A small self-supervised image encoder, trained from scratch.
Model: 2.29M parameters, 32-pixel images, widths [16, 24, 48].
Training: muon at rate 0.0018, 15100 steps, batches of 256.
Rows from block 6, named by matrix and row number. Rows with one number belong to one channel. Each number is 500 + 25 x the weight over its row's rms, rounded and kept within 0 to 999. All counts start at 0. Numbers have three digits each. After the name is the row's rms in percent of the matrix's.
# convs0: expand pointwise conv (model.blocks.6.convs.0.weight, 144x24x1x1), inputs 0-23
# convs1: depthwise 5x5 conv (model.blocks.6.convs.1.weight, 144x1x5x5, trained with AdamW), a 5x5 kernel
# convs2: project pointwise conv (model.blocks.6.convs.2.weight, 24x144x1x1, transposed), outputs 0-23
convs0.4 079:532471479497513498509545520540470496490482463491497550491520488530462497
convs1.4 090:472482463479448481483492500464499508534517488460477503498465460485482483480
convs2.4 087:501491522498492489503482490442514439492485472552472521504506475504489527
convs0.6 080:511549503487536515490480506460507510460459552530518476510515506517509502
convs1.6 092:487453471520530489462465529555507498495470538503492495460502506500512491492
convs2.6 074:447533529532520510480507483469490539514495458494496456474517484488503506
convs0.8 099:474472521529493474520522487503470486456518522474514452487491456499524527
convs1.8 091:504497485489455535519510522498563541513527535506504499493481523497484472463
convs2.8 114:540521501519462496464491528501552512535534497478502475490511484501480541
convs0.10 079:481511541465485523508479527517506494518537476451512459469496480535491491
convs1.10 096:466479445490463491486467501489460508515493463488500519497478484497464478460
convs2.10 091:473487464493505534499462506536462488478518543511496537487494466534495479
convs0.93 073:490513538507526519470502490527490508481526547459468510536494468476482471
convs1.93 112:513515501510512505508488500504491493492490490452454443467457476486460491463
convs2.93 094:503522531535504520458514495511493506501464475475471561481513464473505488
convs0.94 084:503499529515469509506468478480501434526526469525501496460521511524514526
convs1.94 090:498478476475463486486485472473502492471476490503518515497508537541559539514
convs2.94 100:525492519535509460470460491488495519495482514488501538537529529492512551
convs0.95 103:488490472500528459486525507535453493538472502488534483527489507519510456
convs1.95 100:550528554497528506491512481496522511530478512483473497462490473486504464469
convs2.95 090:550479488518458527481538477521564496492496522491490479488501486479495513
convs0.97 078:518507529490477470460508513494529502506545481480473487549527503474466470
convs1.97 104:534517517500533514505483504527537496450493518523485453473489510488463459488
convs2.97 071:521546516499494527454499475506513514523470505483504466478494459477458528
convs0.100 107:450507521486488510508480533489500463509479488510527500560512548482505525
convs1.100 093:456469472478500462485484497521473477483502526502481493513540494502532529553
convs2.100 087:541485476504488462444484513500543518509505483504481476497492479451474485
convs0.104 098:508477509524472551458464511505484500484499479505469489450536536500508499
convs1.104 094:504489476473477535506483484469534522496477471528528499484473544524517479455
convs2.104 110:513496516511464457491495521466477501478482498467487491470532537523509555
convs0.105 073:515479498509501452517519476464524523475474466483482476507487499498435485
convs1.105 103:519526503499477523515500485474518508483466470517489475467461489476449462466
convs2.105 075:472548521501505492460496501504523539473484504513490518529512443468471509
convs0.106 102:477500494537468540515484501472473461524527495542499502497509537545518502
convs1.106 094:472475468472495473480478486509491484482514540480483521530549504505533530539
convs2.106 116:531486493534459465471460510490529502505450476502526478505531484483515519
convs0.108 084:554499505490518478500554478532503466511488485505531501532517462526482482
convs1.108 104:469492480484454474499507505468473508550514462475506517500477459475480487472
convs2.108 114:504518523512564507477493477474504448529518506534477503541503507484482495
convs0.109 093:477483527473464472544547460506503521493517535456512483505511490505501484
convs1.109 100:537520533530536515490519501498485483513483478493479466463480499472453458485
convs2.109 105:519459511477493477472452484497534480481477517495503514562517523478491498
convs0.110 087:494520500484462497491437469498506464486519510490457513446519505491492484
convs1.110 105:533504514500485530515505487476581524465472493512496471468486519503513490485
convs2.110 099:504460548473558505505486481451483499498515500479491490468503508497510541
convs0.111 137:497496486466479461480532510517490534481451545498550501516487510504506527
convs1.111 106:512489483494511514469462492500503470463492501513525562532507483534548517489
convs2.111 122:486518476540539493532518462495505526515540517504490490447509517465515513
convs0.112 089:498478469485525509489510459536493469492546494471528478514499496542491544
convs1.112 089:505485491509464496493480501482487473468446454493486454480453482497497516474
convs2.112 077:516568494508498496481487465464484494461538508502482528493502486484458518
convs0.113 109:544514476474515483476521455511516459452474510490464490484514484512477494
convs1.113 112:503492521493497482482543535515483470535566543479467507515493493482510506488
convs2.113 124:536487539549470498525521528523466492510522509485532504507498537530530496
convs0.115 098:552481509490464512513446516526483506486502490542503482484477512546478509
convs1.115 096:530484478489499531501481506518528483455484533506487458488531538513503528546
convs2.115 080:546490503527526458523497517492500511526501468455489539536482512496536488
convs0.116 094:472483496477508521522489510510501479497556480499543540493451536477512519
convs1.116 101:500509527494527513520535489551508500524466530517519516484533510526550500536
convs2.116 089:536466513499515510524513502552546501526455535496515485517501501510538514
convs0.117 116:537497513527503480551500502480523471493534500471460494499484528458531478
convs1.117 097:502485480527512535512495537541502471468503518492495501533520526507539543543
convs2.117 095:551540492501506475509504523471460517511498516527516516510543514477453514
convs0.118 094:499477530516479478539552511512473482514530536477506533517503469529526495
convs1.118 099:470482455470501488500482475495507493507478484495509525505485550522569523487
convs2.118 093:478522522521517505545505478487507485502515568492552517503501533502509526
convs0.119 077:499541526503466455516500447508488491494487479500548498515501540526477510
convs1.119 104:507506483471452509532514481483551540518468458507495465476495497483490491524
convs2.119 090:467451529478495545472492507503511524502481502507452509471480483458486480
convs0.120 096:525512488497455471499545533492477535470507540488475518480501466467504495
convs1.120 089:523501495481492507452491508486456483512492454484469468472474515473470486460
convs2.120 089:500488510478522508509510530488487494456433496490483493537527467486455508
convs0.124 098:505512506502448478484500496420511512501508502550481513493474493501475488
convs1.124 100:508511515499483500507481484493539537460469501505550531479492492541554504492
convs2.124 088:506462532532503457472461509491505476509503521484534510534490510459528526
convs0.126 114:524531507474482497497526514486451472498512499495447539475485540474477497
convs1.126 102:521503514523495534518517506497545496518491495526489494515504542504546572511
convs2.126 100:501529497524490500540522486520520526498505477475509442558504506487535490
convs0.127 091:554519547501505469506456520494507506490503538526492464514529505472476496
convs1.127 106:501491508455498500472510478494506521541445471493481518454484512498507453476
convs2.127 096:477500503441541517506464456490504503526481539496528513475495515492535497
convs0.128 087:531461503487470532486477497511504529429488503528519492514495521479513531
convs1.128 092:476486510494496467492528545522461499477538543455497478499510462497475497487
convs2.128 077:459477501464510488499479528502493509498486501572500488498516513467452522
convs0.129 087:517511538475517450488505549519494479494493532481544517470503478529481504
convs1.129 103:458464468471474472463472460466461490513515468512511518506479488495493500492
convs2.129 104:458488514510522510487490488488491493484486528532532546522556473506459494
convs0.131 129:518488515503518507486472569507493494460473488513507487520468516557518504
convs1.131 102:539529533519545539491478496537537496484506524520517529517528504512524518521
convs2.131 123:465468528501523485515549477487517531466497502483473515501489465469456505
convs0.132 098:506505477469530514478480513551455509511527519516492499495467550522479477
convs1.132 091:518505471512502515512464488501529496451482503526487436485490543522487527522
convs2.132 064:502498554514520478533495476461509530508506526481518516523510560497475513
convs0.133 115:491477519552501516501540495481475486520509501531529514491510474558468477
convs1.133 101:493471470499488483465458466478496492476442452502482472471489498499487505493
convs2.133 112:519483461492504519520533537524528482525523524480490486535531518532459486
convs0.134 120:473470507510519500463484452511476521511469497537453479494481488467532498
convs1.134 093:540562529510511516510510495497525507502460453502491496477466521496499475463
convs2.134 088:479470499494488454511489494505568522518517542498497492475488513495512548
convs0.136 106:475505503491494521511516544531459496537505544516481524494530459467524504
convs1.136 099:498506509476500503529528468480511532530441461502533545472481491500512490482
convs2.136 108:471493515494518506527510479514507511513460509499533490474486563522559503
convs0.137 069:462511507466500470539504503531535538532475495498516467479483521501487458
convs1.137 105:498468434447483495482489486461482470496510455491480482497477505495500512488
convs2.137 081:459508506517508470496538464521492512503507481518511468472451455471495479
convs0.139 100:520480472511552492518483526482534514479462466515550505490477502527500479
convs1.139 096:473496499497481506489497500489536532556570540499502522526490480484486499484
convs2.139 110:490502476504454499504478494464529483507518543533495564498476513520493524
convs0.140 072:461525501538508512499501558500470507485482517495475487527536539503505460
convs1.140 092:499487473480483463495502481459468487487472473483463458464474494479460490509
convs2.140 086:481466521520478530488484501505541463515522496466501466491437485502511520