config.toml
model = "self-supervised image encoder"
dataset = "photos of plants and fungi (iNaturalist)"
train_examples = 90422
image_size = 32
crop_scale_min = 0.2
horizontal_flip = true
color_jitter = 0.4
method = "byol"
arch = "mobilenet_v2"
norm = "batchnorm"
activation = "silu"
depths = [5, 5, 5]
kernel_size = 5
stem = "single"
expansion = 6
widths = [16, 24, 48]
projector_hidden = 1024
projector_out = 256
projector_hidden_layers = 2
target_momentum = 0.99
init = "xavier_uniform"
residual_init = "zero_last"
optimizer = "muon"
muon_scale = "match_rms_adamw"
lr = 0.0018
momentum = 0.95
nesterov = false
orthogonalizer = "newton_schulz_5"
adamw_lr_other_params = 0.0015
grad_clip = 1.0
adaptive_grad_clip = 0.1
steps = 15100
batch_size = 256
epochs = 42.8
lr_schedule = "poly"
final_lr_fraction = 0.1
warmup_steps = 450
weight_decay = 0.06
adamw_weight_decay_other_params = 0
Rows from block 4, named by matrix and row number. Rows with one number belong to one channel. Each number is 128 + 32 x the weight over its row's rms, rounded and kept within 0 to 255. All counts start at 0. Numbers have three digits each. After the name is the row's rms in percent of the matrix's.
# convs0: expand pointwise conv (model.blocks.4.convs.0.weight, 96x16x1x1), inputs 0-15
# convs1: depthwise 5x5 conv (model.blocks.4.convs.1.weight, 96x1x5x5, trained with AdamW), a 5x5 kernel
# convs2: project pointwise conv (model.blocks.4.convs.2.weight, 16x96x1x1, transposed), outputs 0-15
convs0.34 083:142144131182103175144108179147127172108151188137
convs1.34 106:074103107128067098117143129091078127108127071108122083130106099108107112063
convs2.34 066:127140101092098135186074074149159107108143135088
convs0.35 103:125148114109089120107131088097107110192081162077
convs1.35 099:135102081079097118106118068102151164215120094135128152111105152144158143140
convs2.35 118:099126111149111142124103182163204137118137071146
convs0.36 092:177076091123103094172151119136138096123098103075
convs1.36 088:116132155115126095069117160115174139059088136138197178105116110149137157109
convs2.36 070:150114165094151145174141089079111161098151126071
convs0.37 108:163101152095120132128064137093192077143121142144
convs1.37 096:127118130131132129111142142138130000207142129126118124137129129128125119132
convs2.37 108:111121098118135147175045113175132115163160143105
convs0.38 112:142101153125115179123080159097168075167156112157
convs1.38 101:100078079098122093067080084116087089160106125100087131105136124098114123158
convs2.38 108:115096151140138150116159096126104181115045163138
convs0.39 101:120118167154151099063175121136168147077163118111
convs1.39 112:120098097133121128010104127117115137098063100142151100110136135133138155130
convs2.39 088:180136139127074080074113133136133103091089156103
convs0.40 125:117160115122123123080098070172143124156183130078
convs1.40 110:119107148124117128151108174110126108141255129140124084109118123120128118130
convs2.40 090:108145105101109121132130044118136125094161124061
convs0.41 125:098152125124100164135086199101172147111147151086
convs1.41 103:158115176120143128137106164105161188090185136117190172150084115116141091131
convs2.41 095:088142113189122077134152164131097139091116173167
convs0.42 091:134158154159143171204118136088154101124181127130
convs1.42 096:090124076112094094096064091093047123137104106103116116094119110132097125121
convs2.42 079:072132117119134139173121108153106183165076118083
convs0.43 101:113098120132127178077113155076142124059159136103
convs1.43 116:128134122133131123120151120122127161255098116140132137119117119111134117105
convs2.43 130:116104134126114175149139164202134108090117189136
convs0.44 075:109125159115091164135170112169084174077161118102
convs1.44 094:139138154138156132091153134118172088149074053160095115142096189136111101097
convs2.44 067:166143085137068136091174137114145110149141192124
convs0.45 141:115130139110123098151181139049127169162098144163
convs1.45 138:110127135142131114127076039147132118078025133130143126127121122123121119113
convs2.45 100:123120107112160059104086126139108165104089167173
convs0.46 108:093143119094099173165110089113157105160062152116
convs1.46 106:127118124132134125165154133157120220170129130141130043125130167078151126111
convs2.46 116:122106097144206112122198160098120104105129123114
convs0.47 084:080128168093124171150082187100126095104140127154
convs1.47 094:116123097100110152179154173160187133111142170132086069073107122103096112118
convs2.47 094:154102170120116149072116124172129116204124143161
convs0.48 137:183052117107134168102147102120136119089154143161
convs1.48 101:123137137116135130151113127148140167178230151144179171179138133122095141142
convs2.48 121:071200123172147121126167115121120130107136169169
convs0.49 083:102185076104164157085142139146081082129141120125
convs1.49 088:117079176191141131163049138122135094127111147151116173101175116142101124105
convs2.49 059:153102184097150122136151151123170113085090161073
convs0.50 103:161113164125133180122092089170073175096133117142
convs1.50 118:133135137137128149149147155144131070047117156133074046080129123121132135138
convs2.50 074:141098116162164168114154159151128155139174112202
convs0.51 091:090146126087110132107096088123170130107181194121
convs1.51 101:152142091099133142074134114107106132168130107096082062075067120112088111123
convs2.51 101:084114160137140105100130135174063150104080168112
convs0.52 071:121092130167099069177145156098090142099133172147
convs1.52 109:100092143110061103109156177133121147143086116110139044123074134133124105101
convs2.52 069:166114076135111155128155186163172125139097177110
convs0.53 094:107103162087136162161105067129092165109141165090
convs1.53 092:135113104115123127091105111127101154255160141123134160125118129135132129133
convs2.53 115:190162119162147119094147123115048128130092142127
convs0.54 094:097139118116113124139076039145147135159170133104
convs1.54 090:152148145165151133173165152148152126068073129131159189185138127120095088132
convs2.54 133:175106120141129149084109118146185150157140059101
convs0.55 087:089100176148098128104138096129121100102159205146
convs1.55 094:119108128108121105083150105118138159172084109115101091033079098115100124117
convs2.55 076:132084091109084091115091160122123153090070164129
convs0.56 075:113084141154113153123097155181113125072173091093
convs1.56 100:126123104094070127131138109057150159176111043125111114110089139116107140106
convs2.56 104:094122125104185179121134053132115171145112137112
convs0.57 082:108117133132119076110085062128179167117151156099
convs1.57 088:127126102148099132135097090141120073215179144113170193110116103132131110123
convs2.57 086:164080098137139091119114135147175056117101113096
convs0.58 096:087080068125197105100119155155105138137138118111
convs1.58 103:142153190117137115187210147107107189113115092119120089161110139109127114130
convs2.58 077:127140104140155103132146155112058056100129090106
convs0.59 100:141154162101096155103176148093150111174176081125
convs1.59 094:101107139121115090101174115098099135200143124097075127097094097082095103087
convs2.59 114:119098130126181175166115087137143184086088137144
convs0.60 103:166128068131092162129164150127181151129160167093
convs1.60 104:125128115112128131116114059122135070207047117121108112077127132116128115127
convs2.60 137:116106148100184138142119131156084071102123103189
convs0.61 098:197102121101127082114079123170095158139165114123
convs1.61 097:106090085083097083038074091117112133099139122122124145163132124112126146100
convs2.61 087:147058179098141099175108108156105128147124106090
convs0.62 104:102124096087117129104183117133119200132139075096
convs1.62 080:117153168144125114159215144112144121214167158121101144127121101125134095103
convs2.62 066:130116173161122124109112130119088208111069141147
convs0.63 096:150169131088153144076102088177149106153131118076
convs1.63 092:141142180123120111089071193160127163157072176130093118170110139118105150131
convs2.63 076:092136137116157107173160158092122111062131171087
convs0.64 115:110070131158158096156128126154139104069185118098
convs1.64 109:149149106123137144128093076095126132104038074137116077087126143131096091117
convs2.64 089:124099135138145171107117088124118174089073188155