python train.py --arch="mobilenet_v2" --model="self-supervised image encoder" --dataset="photos of plants and fungi (iNaturalist)" --train_examples=90422 --image_size=32 --crop_scale_min=0.2 --horizontal_flip=true --color_jitter=0.4 --method="byol" --norm="batchnorm" --activation="silu" --depths=[5, 5, 5] --kernel_size=5 --stem="single" --expansion=6 --widths=[16, 24, 48] --projector_hidden=1024 --projector_out=256 --projector_hidden_layers=2 --target_momentum=0.99 --init="xavier_uniform" --residual_init="zero_last" --optimizer="muon" --muon_scale="match_rms_adamw" --lr=0.0018 --momentum=0.95 --nesterov=false --orthogonalizer="newton_schulz_5" --adamw_lr_other_params=0.0015 --grad_clip=1.0 --adaptive_grad_clip=0.1 --steps=15100 --batch_size=256 --epochs=42.8 --lr_schedule="poly" --final_lr_fraction=0.1 --warmup_steps=450 --weight_decay=0.06 --adamw_weight_decay_other_params=0
Rows from block 4, named by matrix and row number. Rows with one number belong to one channel. Each number is 50 + 15 x the weight over its row's rms, rounded and kept within 0 to 99. All counts start at 0. After the name is the row's rms in percent of the matrix's.
# convs0: expand pointwise conv (model.blocks.4.convs.0.weight, 96x16x1x1), inputs 0-15
# convs1: depthwise 5x5 conv (model.blocks.4.convs.1.weight, 96x1x5x5, trained with AdamW), a 5x5 kernel
# convs2: project pointwise conv (model.blocks.4.convs.2.weight, 16x96x1x1, transposed), outputs 0-15
convs0.0 106:55 38 50 71 36 61 48 26 64 56 68 86 46 63 44 55
convs1.0 094:52 53 65 57 61 50 68 96 73 57 43 29 22 45 54 53 44 33 55 47 35 46 35 43 44
convs2.0 085:75 41 49 63 59 60 39 54 68 45 23 39 69 53 56 79
convs0.1 089:43 48 48 43 15 53 38 61 52 54 46 38 61 19 72 32
convs1.1 100:45 45 43 39 39 57 64 65 48 37 78 99 59 41 34 42 59 36 41 35 45 49 51 43 36
convs2.1 119:41 26 56 60 50 52 52 44 59 43 81 73 74 33 52 32
convs0.2 101:29 40 29 47 41 36 20 61 52 37 44 42 79 55 49 35
convs1.2 091:37 49 41 40 38 50 51 30 50 48 45 52 19 37 41 61 94 66 59 60 49 77 65 52 45
convs2.2 084:78 41 24 59 41 66 56 46 30 34 64 69 47 54 54 68
convs0.3 145:64 48 65 40 65 28 20 60 65 39 43 70 47 72 48 43
convs1.3 104:45 48 57 55 49 46 44 73 47 54 66 91 00 45 45 49 41 59 51 57 53 50 52 53 53
convs2.3 083:55 58 36 40 56 56 83 39 37 43 51 40 43 67 65 18
convs0.4 094:47 42 63 54 62 56 60 83 50 24 44 26 64 48 70 43
convs1.4 092:53 47 48 46 48 46 46 70 58 46 48 51 00 68 56 43 60 83 48 47 50 50 50 51 44
convs2.4 096:63 57 57 18 60 43 51 51 60 16 39 40 47 27 37 46
convs0.5 070:68 53 68 58 40 74 57 50 57 46 53 32 39 87 33 50
convs1.5 100:60 56 55 64 58 50 46 60 63 57 32 24 43 43 52 44 03 22 32 49 50 40 34 49 49
convs2.5 077:59 25 53 43 52 75 50 66 38 29 60 70 73 47 47 67
convs0.6 110:52 52 66 47 51 35 29 46 88 25 65 34 48 43 58 44
convs1.6 104:53 52 47 49 51 48 54 49 55 51 43 18 99 44 53 51 60 24 56 51 48 50 47 50 48
convs2.6 115:59 52 53 66 53 54 91 53 54 66 41 49 50 74 63 29
convs0.7 065:57 57 46 66 48 67 65 67 50 25 73 56 63 55 82 49
convs1.7 087:43 52 30 48 48 39 50 47 53 40 27 32 38 99 44 53 57 58 50 58 54 51 62 55 45
convs2.7 082:50 59 55 40 65 46 43 48 60 20 41 39 37 37 89 55
convs0.8 092:39 44 42 36 30 70 70 33 39 41 58 42 66 24 70 48
convs1.8 078:35 45 41 45 17 43 20 45 52 30 39 42 93 61 46 44 38 68 51 52 44 44 53 57 46
convs2.8 085:50 59 19 65 38 59 37 78 54 69 51 56 28 55 40 60
convs0.9 091:31 47 53 45 51 29 60 68 35 70 60 58 29 30 44 76
convs1.9 113:46 42 46 52 54 17 13 12 42 47 25 53 48 49 33 40 49 58 51 53 42 42 39 54 42
convs2.9 085:66 49 64 76 74 26 63 34 53 54 41 33 48 41 65 37
convs0.10 099:70 43 48 62 29 43 56 76 71 39 39 68 71 51 67 57
convs1.10 091:42 34 31 39 43 41 47 61 45 39 41 48 81 50 32 32 23 29 31 29 43 34 35 41 40
convs2.10 137:45 50 50 78 78 44 51 45 29 81 60 38 38 45 40 56
convs0.11 110:46 56 38 28 27 69 56 65 52 68 74 45 63 71 65 49
convs1.11 083:38 43 44 54 56 48 77 86 52 38 56 87 20 40 60 55 52 65 58 34 59 51 49 58 54
convs2.11 067:85 39 55 33 43 47 27 60 56 41 31 62 66 61 45 65
convs0.12 089:57 56 73 17 66 60 47 61 70 37 56 69 60 57 34 44
convs1.12 117:55 61 37 54 42 51 23 01 13 37 53 48 41 46 50 48 54 51 54 63 42 48 60 60 48
convs2.12 104:29 38 51 36 57 45 36 35 39 53 36 30 46 36 87 44
convs0.13 086:34 71 45 63 49 44 45 79 35 45 44 50 75 25 42 66
convs1.13 106:61 56 51 51 58 62 52 29 14 63 61 32 18 27 36 56 52 34 39 48 64 62 65 55 64
convs2.13 090:42 37 78 66 41 48 24 64 76 51 44 48 72 50 44 59
convs0.14 099:46 71 63 82 61 43 50 45 69 48 35 41 39 31 73 39
convs1.14 095:40 60 47 50 48 31 77 41 55 52 40 65 64 65 65 45 53 99 62 63 49 55 52 64 54
convs2.14 081:44 41 52 40 44 52 37 48 90 47 16 52 55 36 56 59
convs0.15 064:57 57 22 44 67 52 52 16 51 16 49 51 56 48 47 49
convs1.15 091:59 48 57 39 37 53 69 53 28 47 78 67 43 15 40 60 57 42 18 42 56 56 60 31 43
convs2.15 081:37 34 52 37 49 66 33 40 66 54 62 31 75 57 20 55
convs0.16 073:49 44 57 37 65 42 41 27 41 68 44 37 57 46 08 48
convs1.16 112:51 48 26 38 51 26 33 50 54 65 13 32 68 55 60 31 23 53 56 65 34 44 51 53 48
convs2.16 065:54 36 29 57 51 18 54 70 55 27 59 58 44 50 69 32
convs0.17 115:38 50 68 37 45 60 54 56 43 49 74 47 40 42 94 50
convs1.17 092:36 45 47 45 47 37 31 47 47 48 38 46 99 60 61 36 30 61 56 52 38 45 45 46 54
convs2.17 102:40 36 45 49 56 43 42 19 47 68 28 48 56 31 33 76
convs0.18 106:52 27 49 53 54 74 24 32 58 49 30 27 29 56 56 49
convs1.18 102:51 54 47 48 48 46 41 66 48 51 49 48 00 90 55 47 45 72 35 49 48 50 52 46 49
convs2.18 115:53 55 79 51 72 58 78 56 36 56 48 55 52 76 57 32