{
  "arch": "mobilenet_v2",
  "projector_hidden_layers": 2,
  "adaptive_grad_clip": 0.1,
  "epochs": 42.8,
  "final_lr_fraction": 0.1,
  "adamw_weight_decay_other_params": 0
}
Rows from block 8 of a small self-supervised image encoder, named by matrix and row number. Rows with one number belong to one channel. Each number is 128 + 32 x the weight over its row's rms, rounded and kept within 0 to 255. All counts start at 0. Numbers have three digits each.
After each channel's rows are labels from the 100 images, of 14848, where the channel reaches its highest value: "colour at peak" is the nearest of a few named colours to the mean colour under the peak. Only what is clearly more common there than usual is listed. The data: photos of plants and fungi (iNaturalist).
# convs0: expand pointwise conv (model.blocks.8.convs.0.weight, 144x24x1x1), inputs 0-23
# convs1: depthwise 5x5 conv (model.blocks.8.convs.1.weight, 144x1x5x5, trained with AdamW), a 5x5 kernel
# convs2: project pointwise conv (model.blocks.8.convs.2.weight, 24x144x1x1, transposed), outputs 0-23

convs0.58:084126161114112144077127103108148047122136155145140103144142162079119064
convs1.58:140116152125114151178239204162126128152151141127113131120120151130137129130
convs2.58:117113144163144135083127114133120120147068162188111125160145150134223145
colour at peak: black

convs0.61:146123147097143158165161095139099130072133034144143104111106117125183110
convs1.61:135137146147120091157168187149092117174199152122118129177144100090085100117
convs2.61:127080151122101119108059114130093087133094155164128204135170137110099152
colour at peak: black

convs0.35:179149150127139088117169109159181171165164126173115137136101092102095181
convs1.35:128131138131151115149163169166105107143214190103104136146192119122093127152
convs2.35:148157166101123174122147172139153125116187054105176123121074115122148143
colour at peak: white

convs0.94:136174088076135145096160103133093155089083187122092085133112154170121134
convs1.94:142116165134086146115161124069152159186114067146136156113066125121129105080
convs2.94:101135097121167139144070156180062123109137153152181131115147165157159089
colour at peak: white; pink

convs0.3:124112073152183138110128089102172096140108126141064062098111096138128152
convs1.3:148125117131124101143147181181080079129210207117130114123138122135124120131
convs2.3:145031131101115126109137148154128137176128119155069141128166096074117120
colour at peak: black

convs0.137:113111148171128102115115158098120127141173136074218128185089135128155140
convs1.137:133096096113120155114084089107167145097080076167155133087073144153157111086
convs2.137:065126154136116174136092065101121100151124198110084143151124115118172131
colour at peak: black

convs0.79:153171108068113183077096139084114163103095126108078079117136138118138111
convs1.79:172146113106133170109112111151192102089074118165119098085117176141160147171
convs2.79:089089176126204067136117155168140124131139101119150091164120107161135164
colour at peak: pink

convs0.140:122159107186118158102134129067079139143161137151184103130099198145135118
convs1.140:130090120145108140117109129124180157118111102163179171090077161152173110061
convs2.140:116168106139094205211108097120094149101139152103108124158125159106110115
colour at peak: black

convs0.47:161182145145081154126105047161132117118156101064089147135137135097139125
convs1.47:096145123111079162194156146094129130172154078089094089104079132135094137143
convs2.47:191068192138068144128104155142136138129154106147197120111131112114132135
colour at peak: pink

convs0.143:109126077069202175151130138129153166188093156114132119131120126157099132
convs1.143:133106098104121107107103054120089106191145097110111169140096098085079130100
convs2.143:218147087132180135133112148120109123116156153141207145130120174118129133
colour at peak: white; pink

convs0.101:144133135132129104101130087192157143184146146124116102120121112119098229
convs1.101:088088092099078102101108100096096089084077104118115085098109090116103115101
convs2.101:095159162154167120124102190083146066096125119144149086136122114148105069
colour at peak: black

convs0.105:095138142097162141137130160112107161121183154147201191132078137149105160
convs1.105:118139104123091125121117116108073095103120102084110137162153125150202183192
convs2.105:190102106094125111111170153144144042141134174127144122111123084076133128
colour at peak: black

convs0.59:154086093096210121167133139166194149144122124088155107124136143150151158
convs1.59:119141127148122090066088127120063048086106117098115138151135148152164158138
convs2.59:186163155066100170117095150152167138138145136189151103104115107111133174
colour at peak: pink

convs0.124:133120138115148135183154105039121068156162147134123080134113118177131104
convs1.124:085095092095112104105072071077127111082091114139140132127151155156179148154
convs2.124:094143194127148149111120124189148075135147138149163090097164102190118145
colour at peak: pink

convs0.112:130083152136103125206149085147139142102099138141111148112154052090157102
convs1.112:101105126121134073108154137141039117187169160078117159124140098121122113155
convs2.112:172098113115155194164066131163097181127126169160115105115133122162098144
colour at peak: pink

convs0.10:137081068121179103140165138102158120135132126090102148067110153169073144
convs1.10:147114071098127133117082092109139122133121109105114154154131112158206200174
convs2.10:170141116120104162084220171149133157113110162125103113168168104140146113
colour at peak: white

convs0.20:139087118129153111185159153093147061160114096159121128059100139095155120
convs1.20:145157156137125144136131122133159137121132103113095063081078086093057085090
convs2.20:116140144138130171084105138162124164114084190168080207122135111124120153
colour at peak: black

convs0.100:172154065126099138167053140163167117112128114129125075162125137092147155
convs1.100:107092099100112140114113114131123104093092121132126127106121166190211190168
convs2.100:093116139112116163154088124149083091126159133071174117205139128084137102
colour at peak: white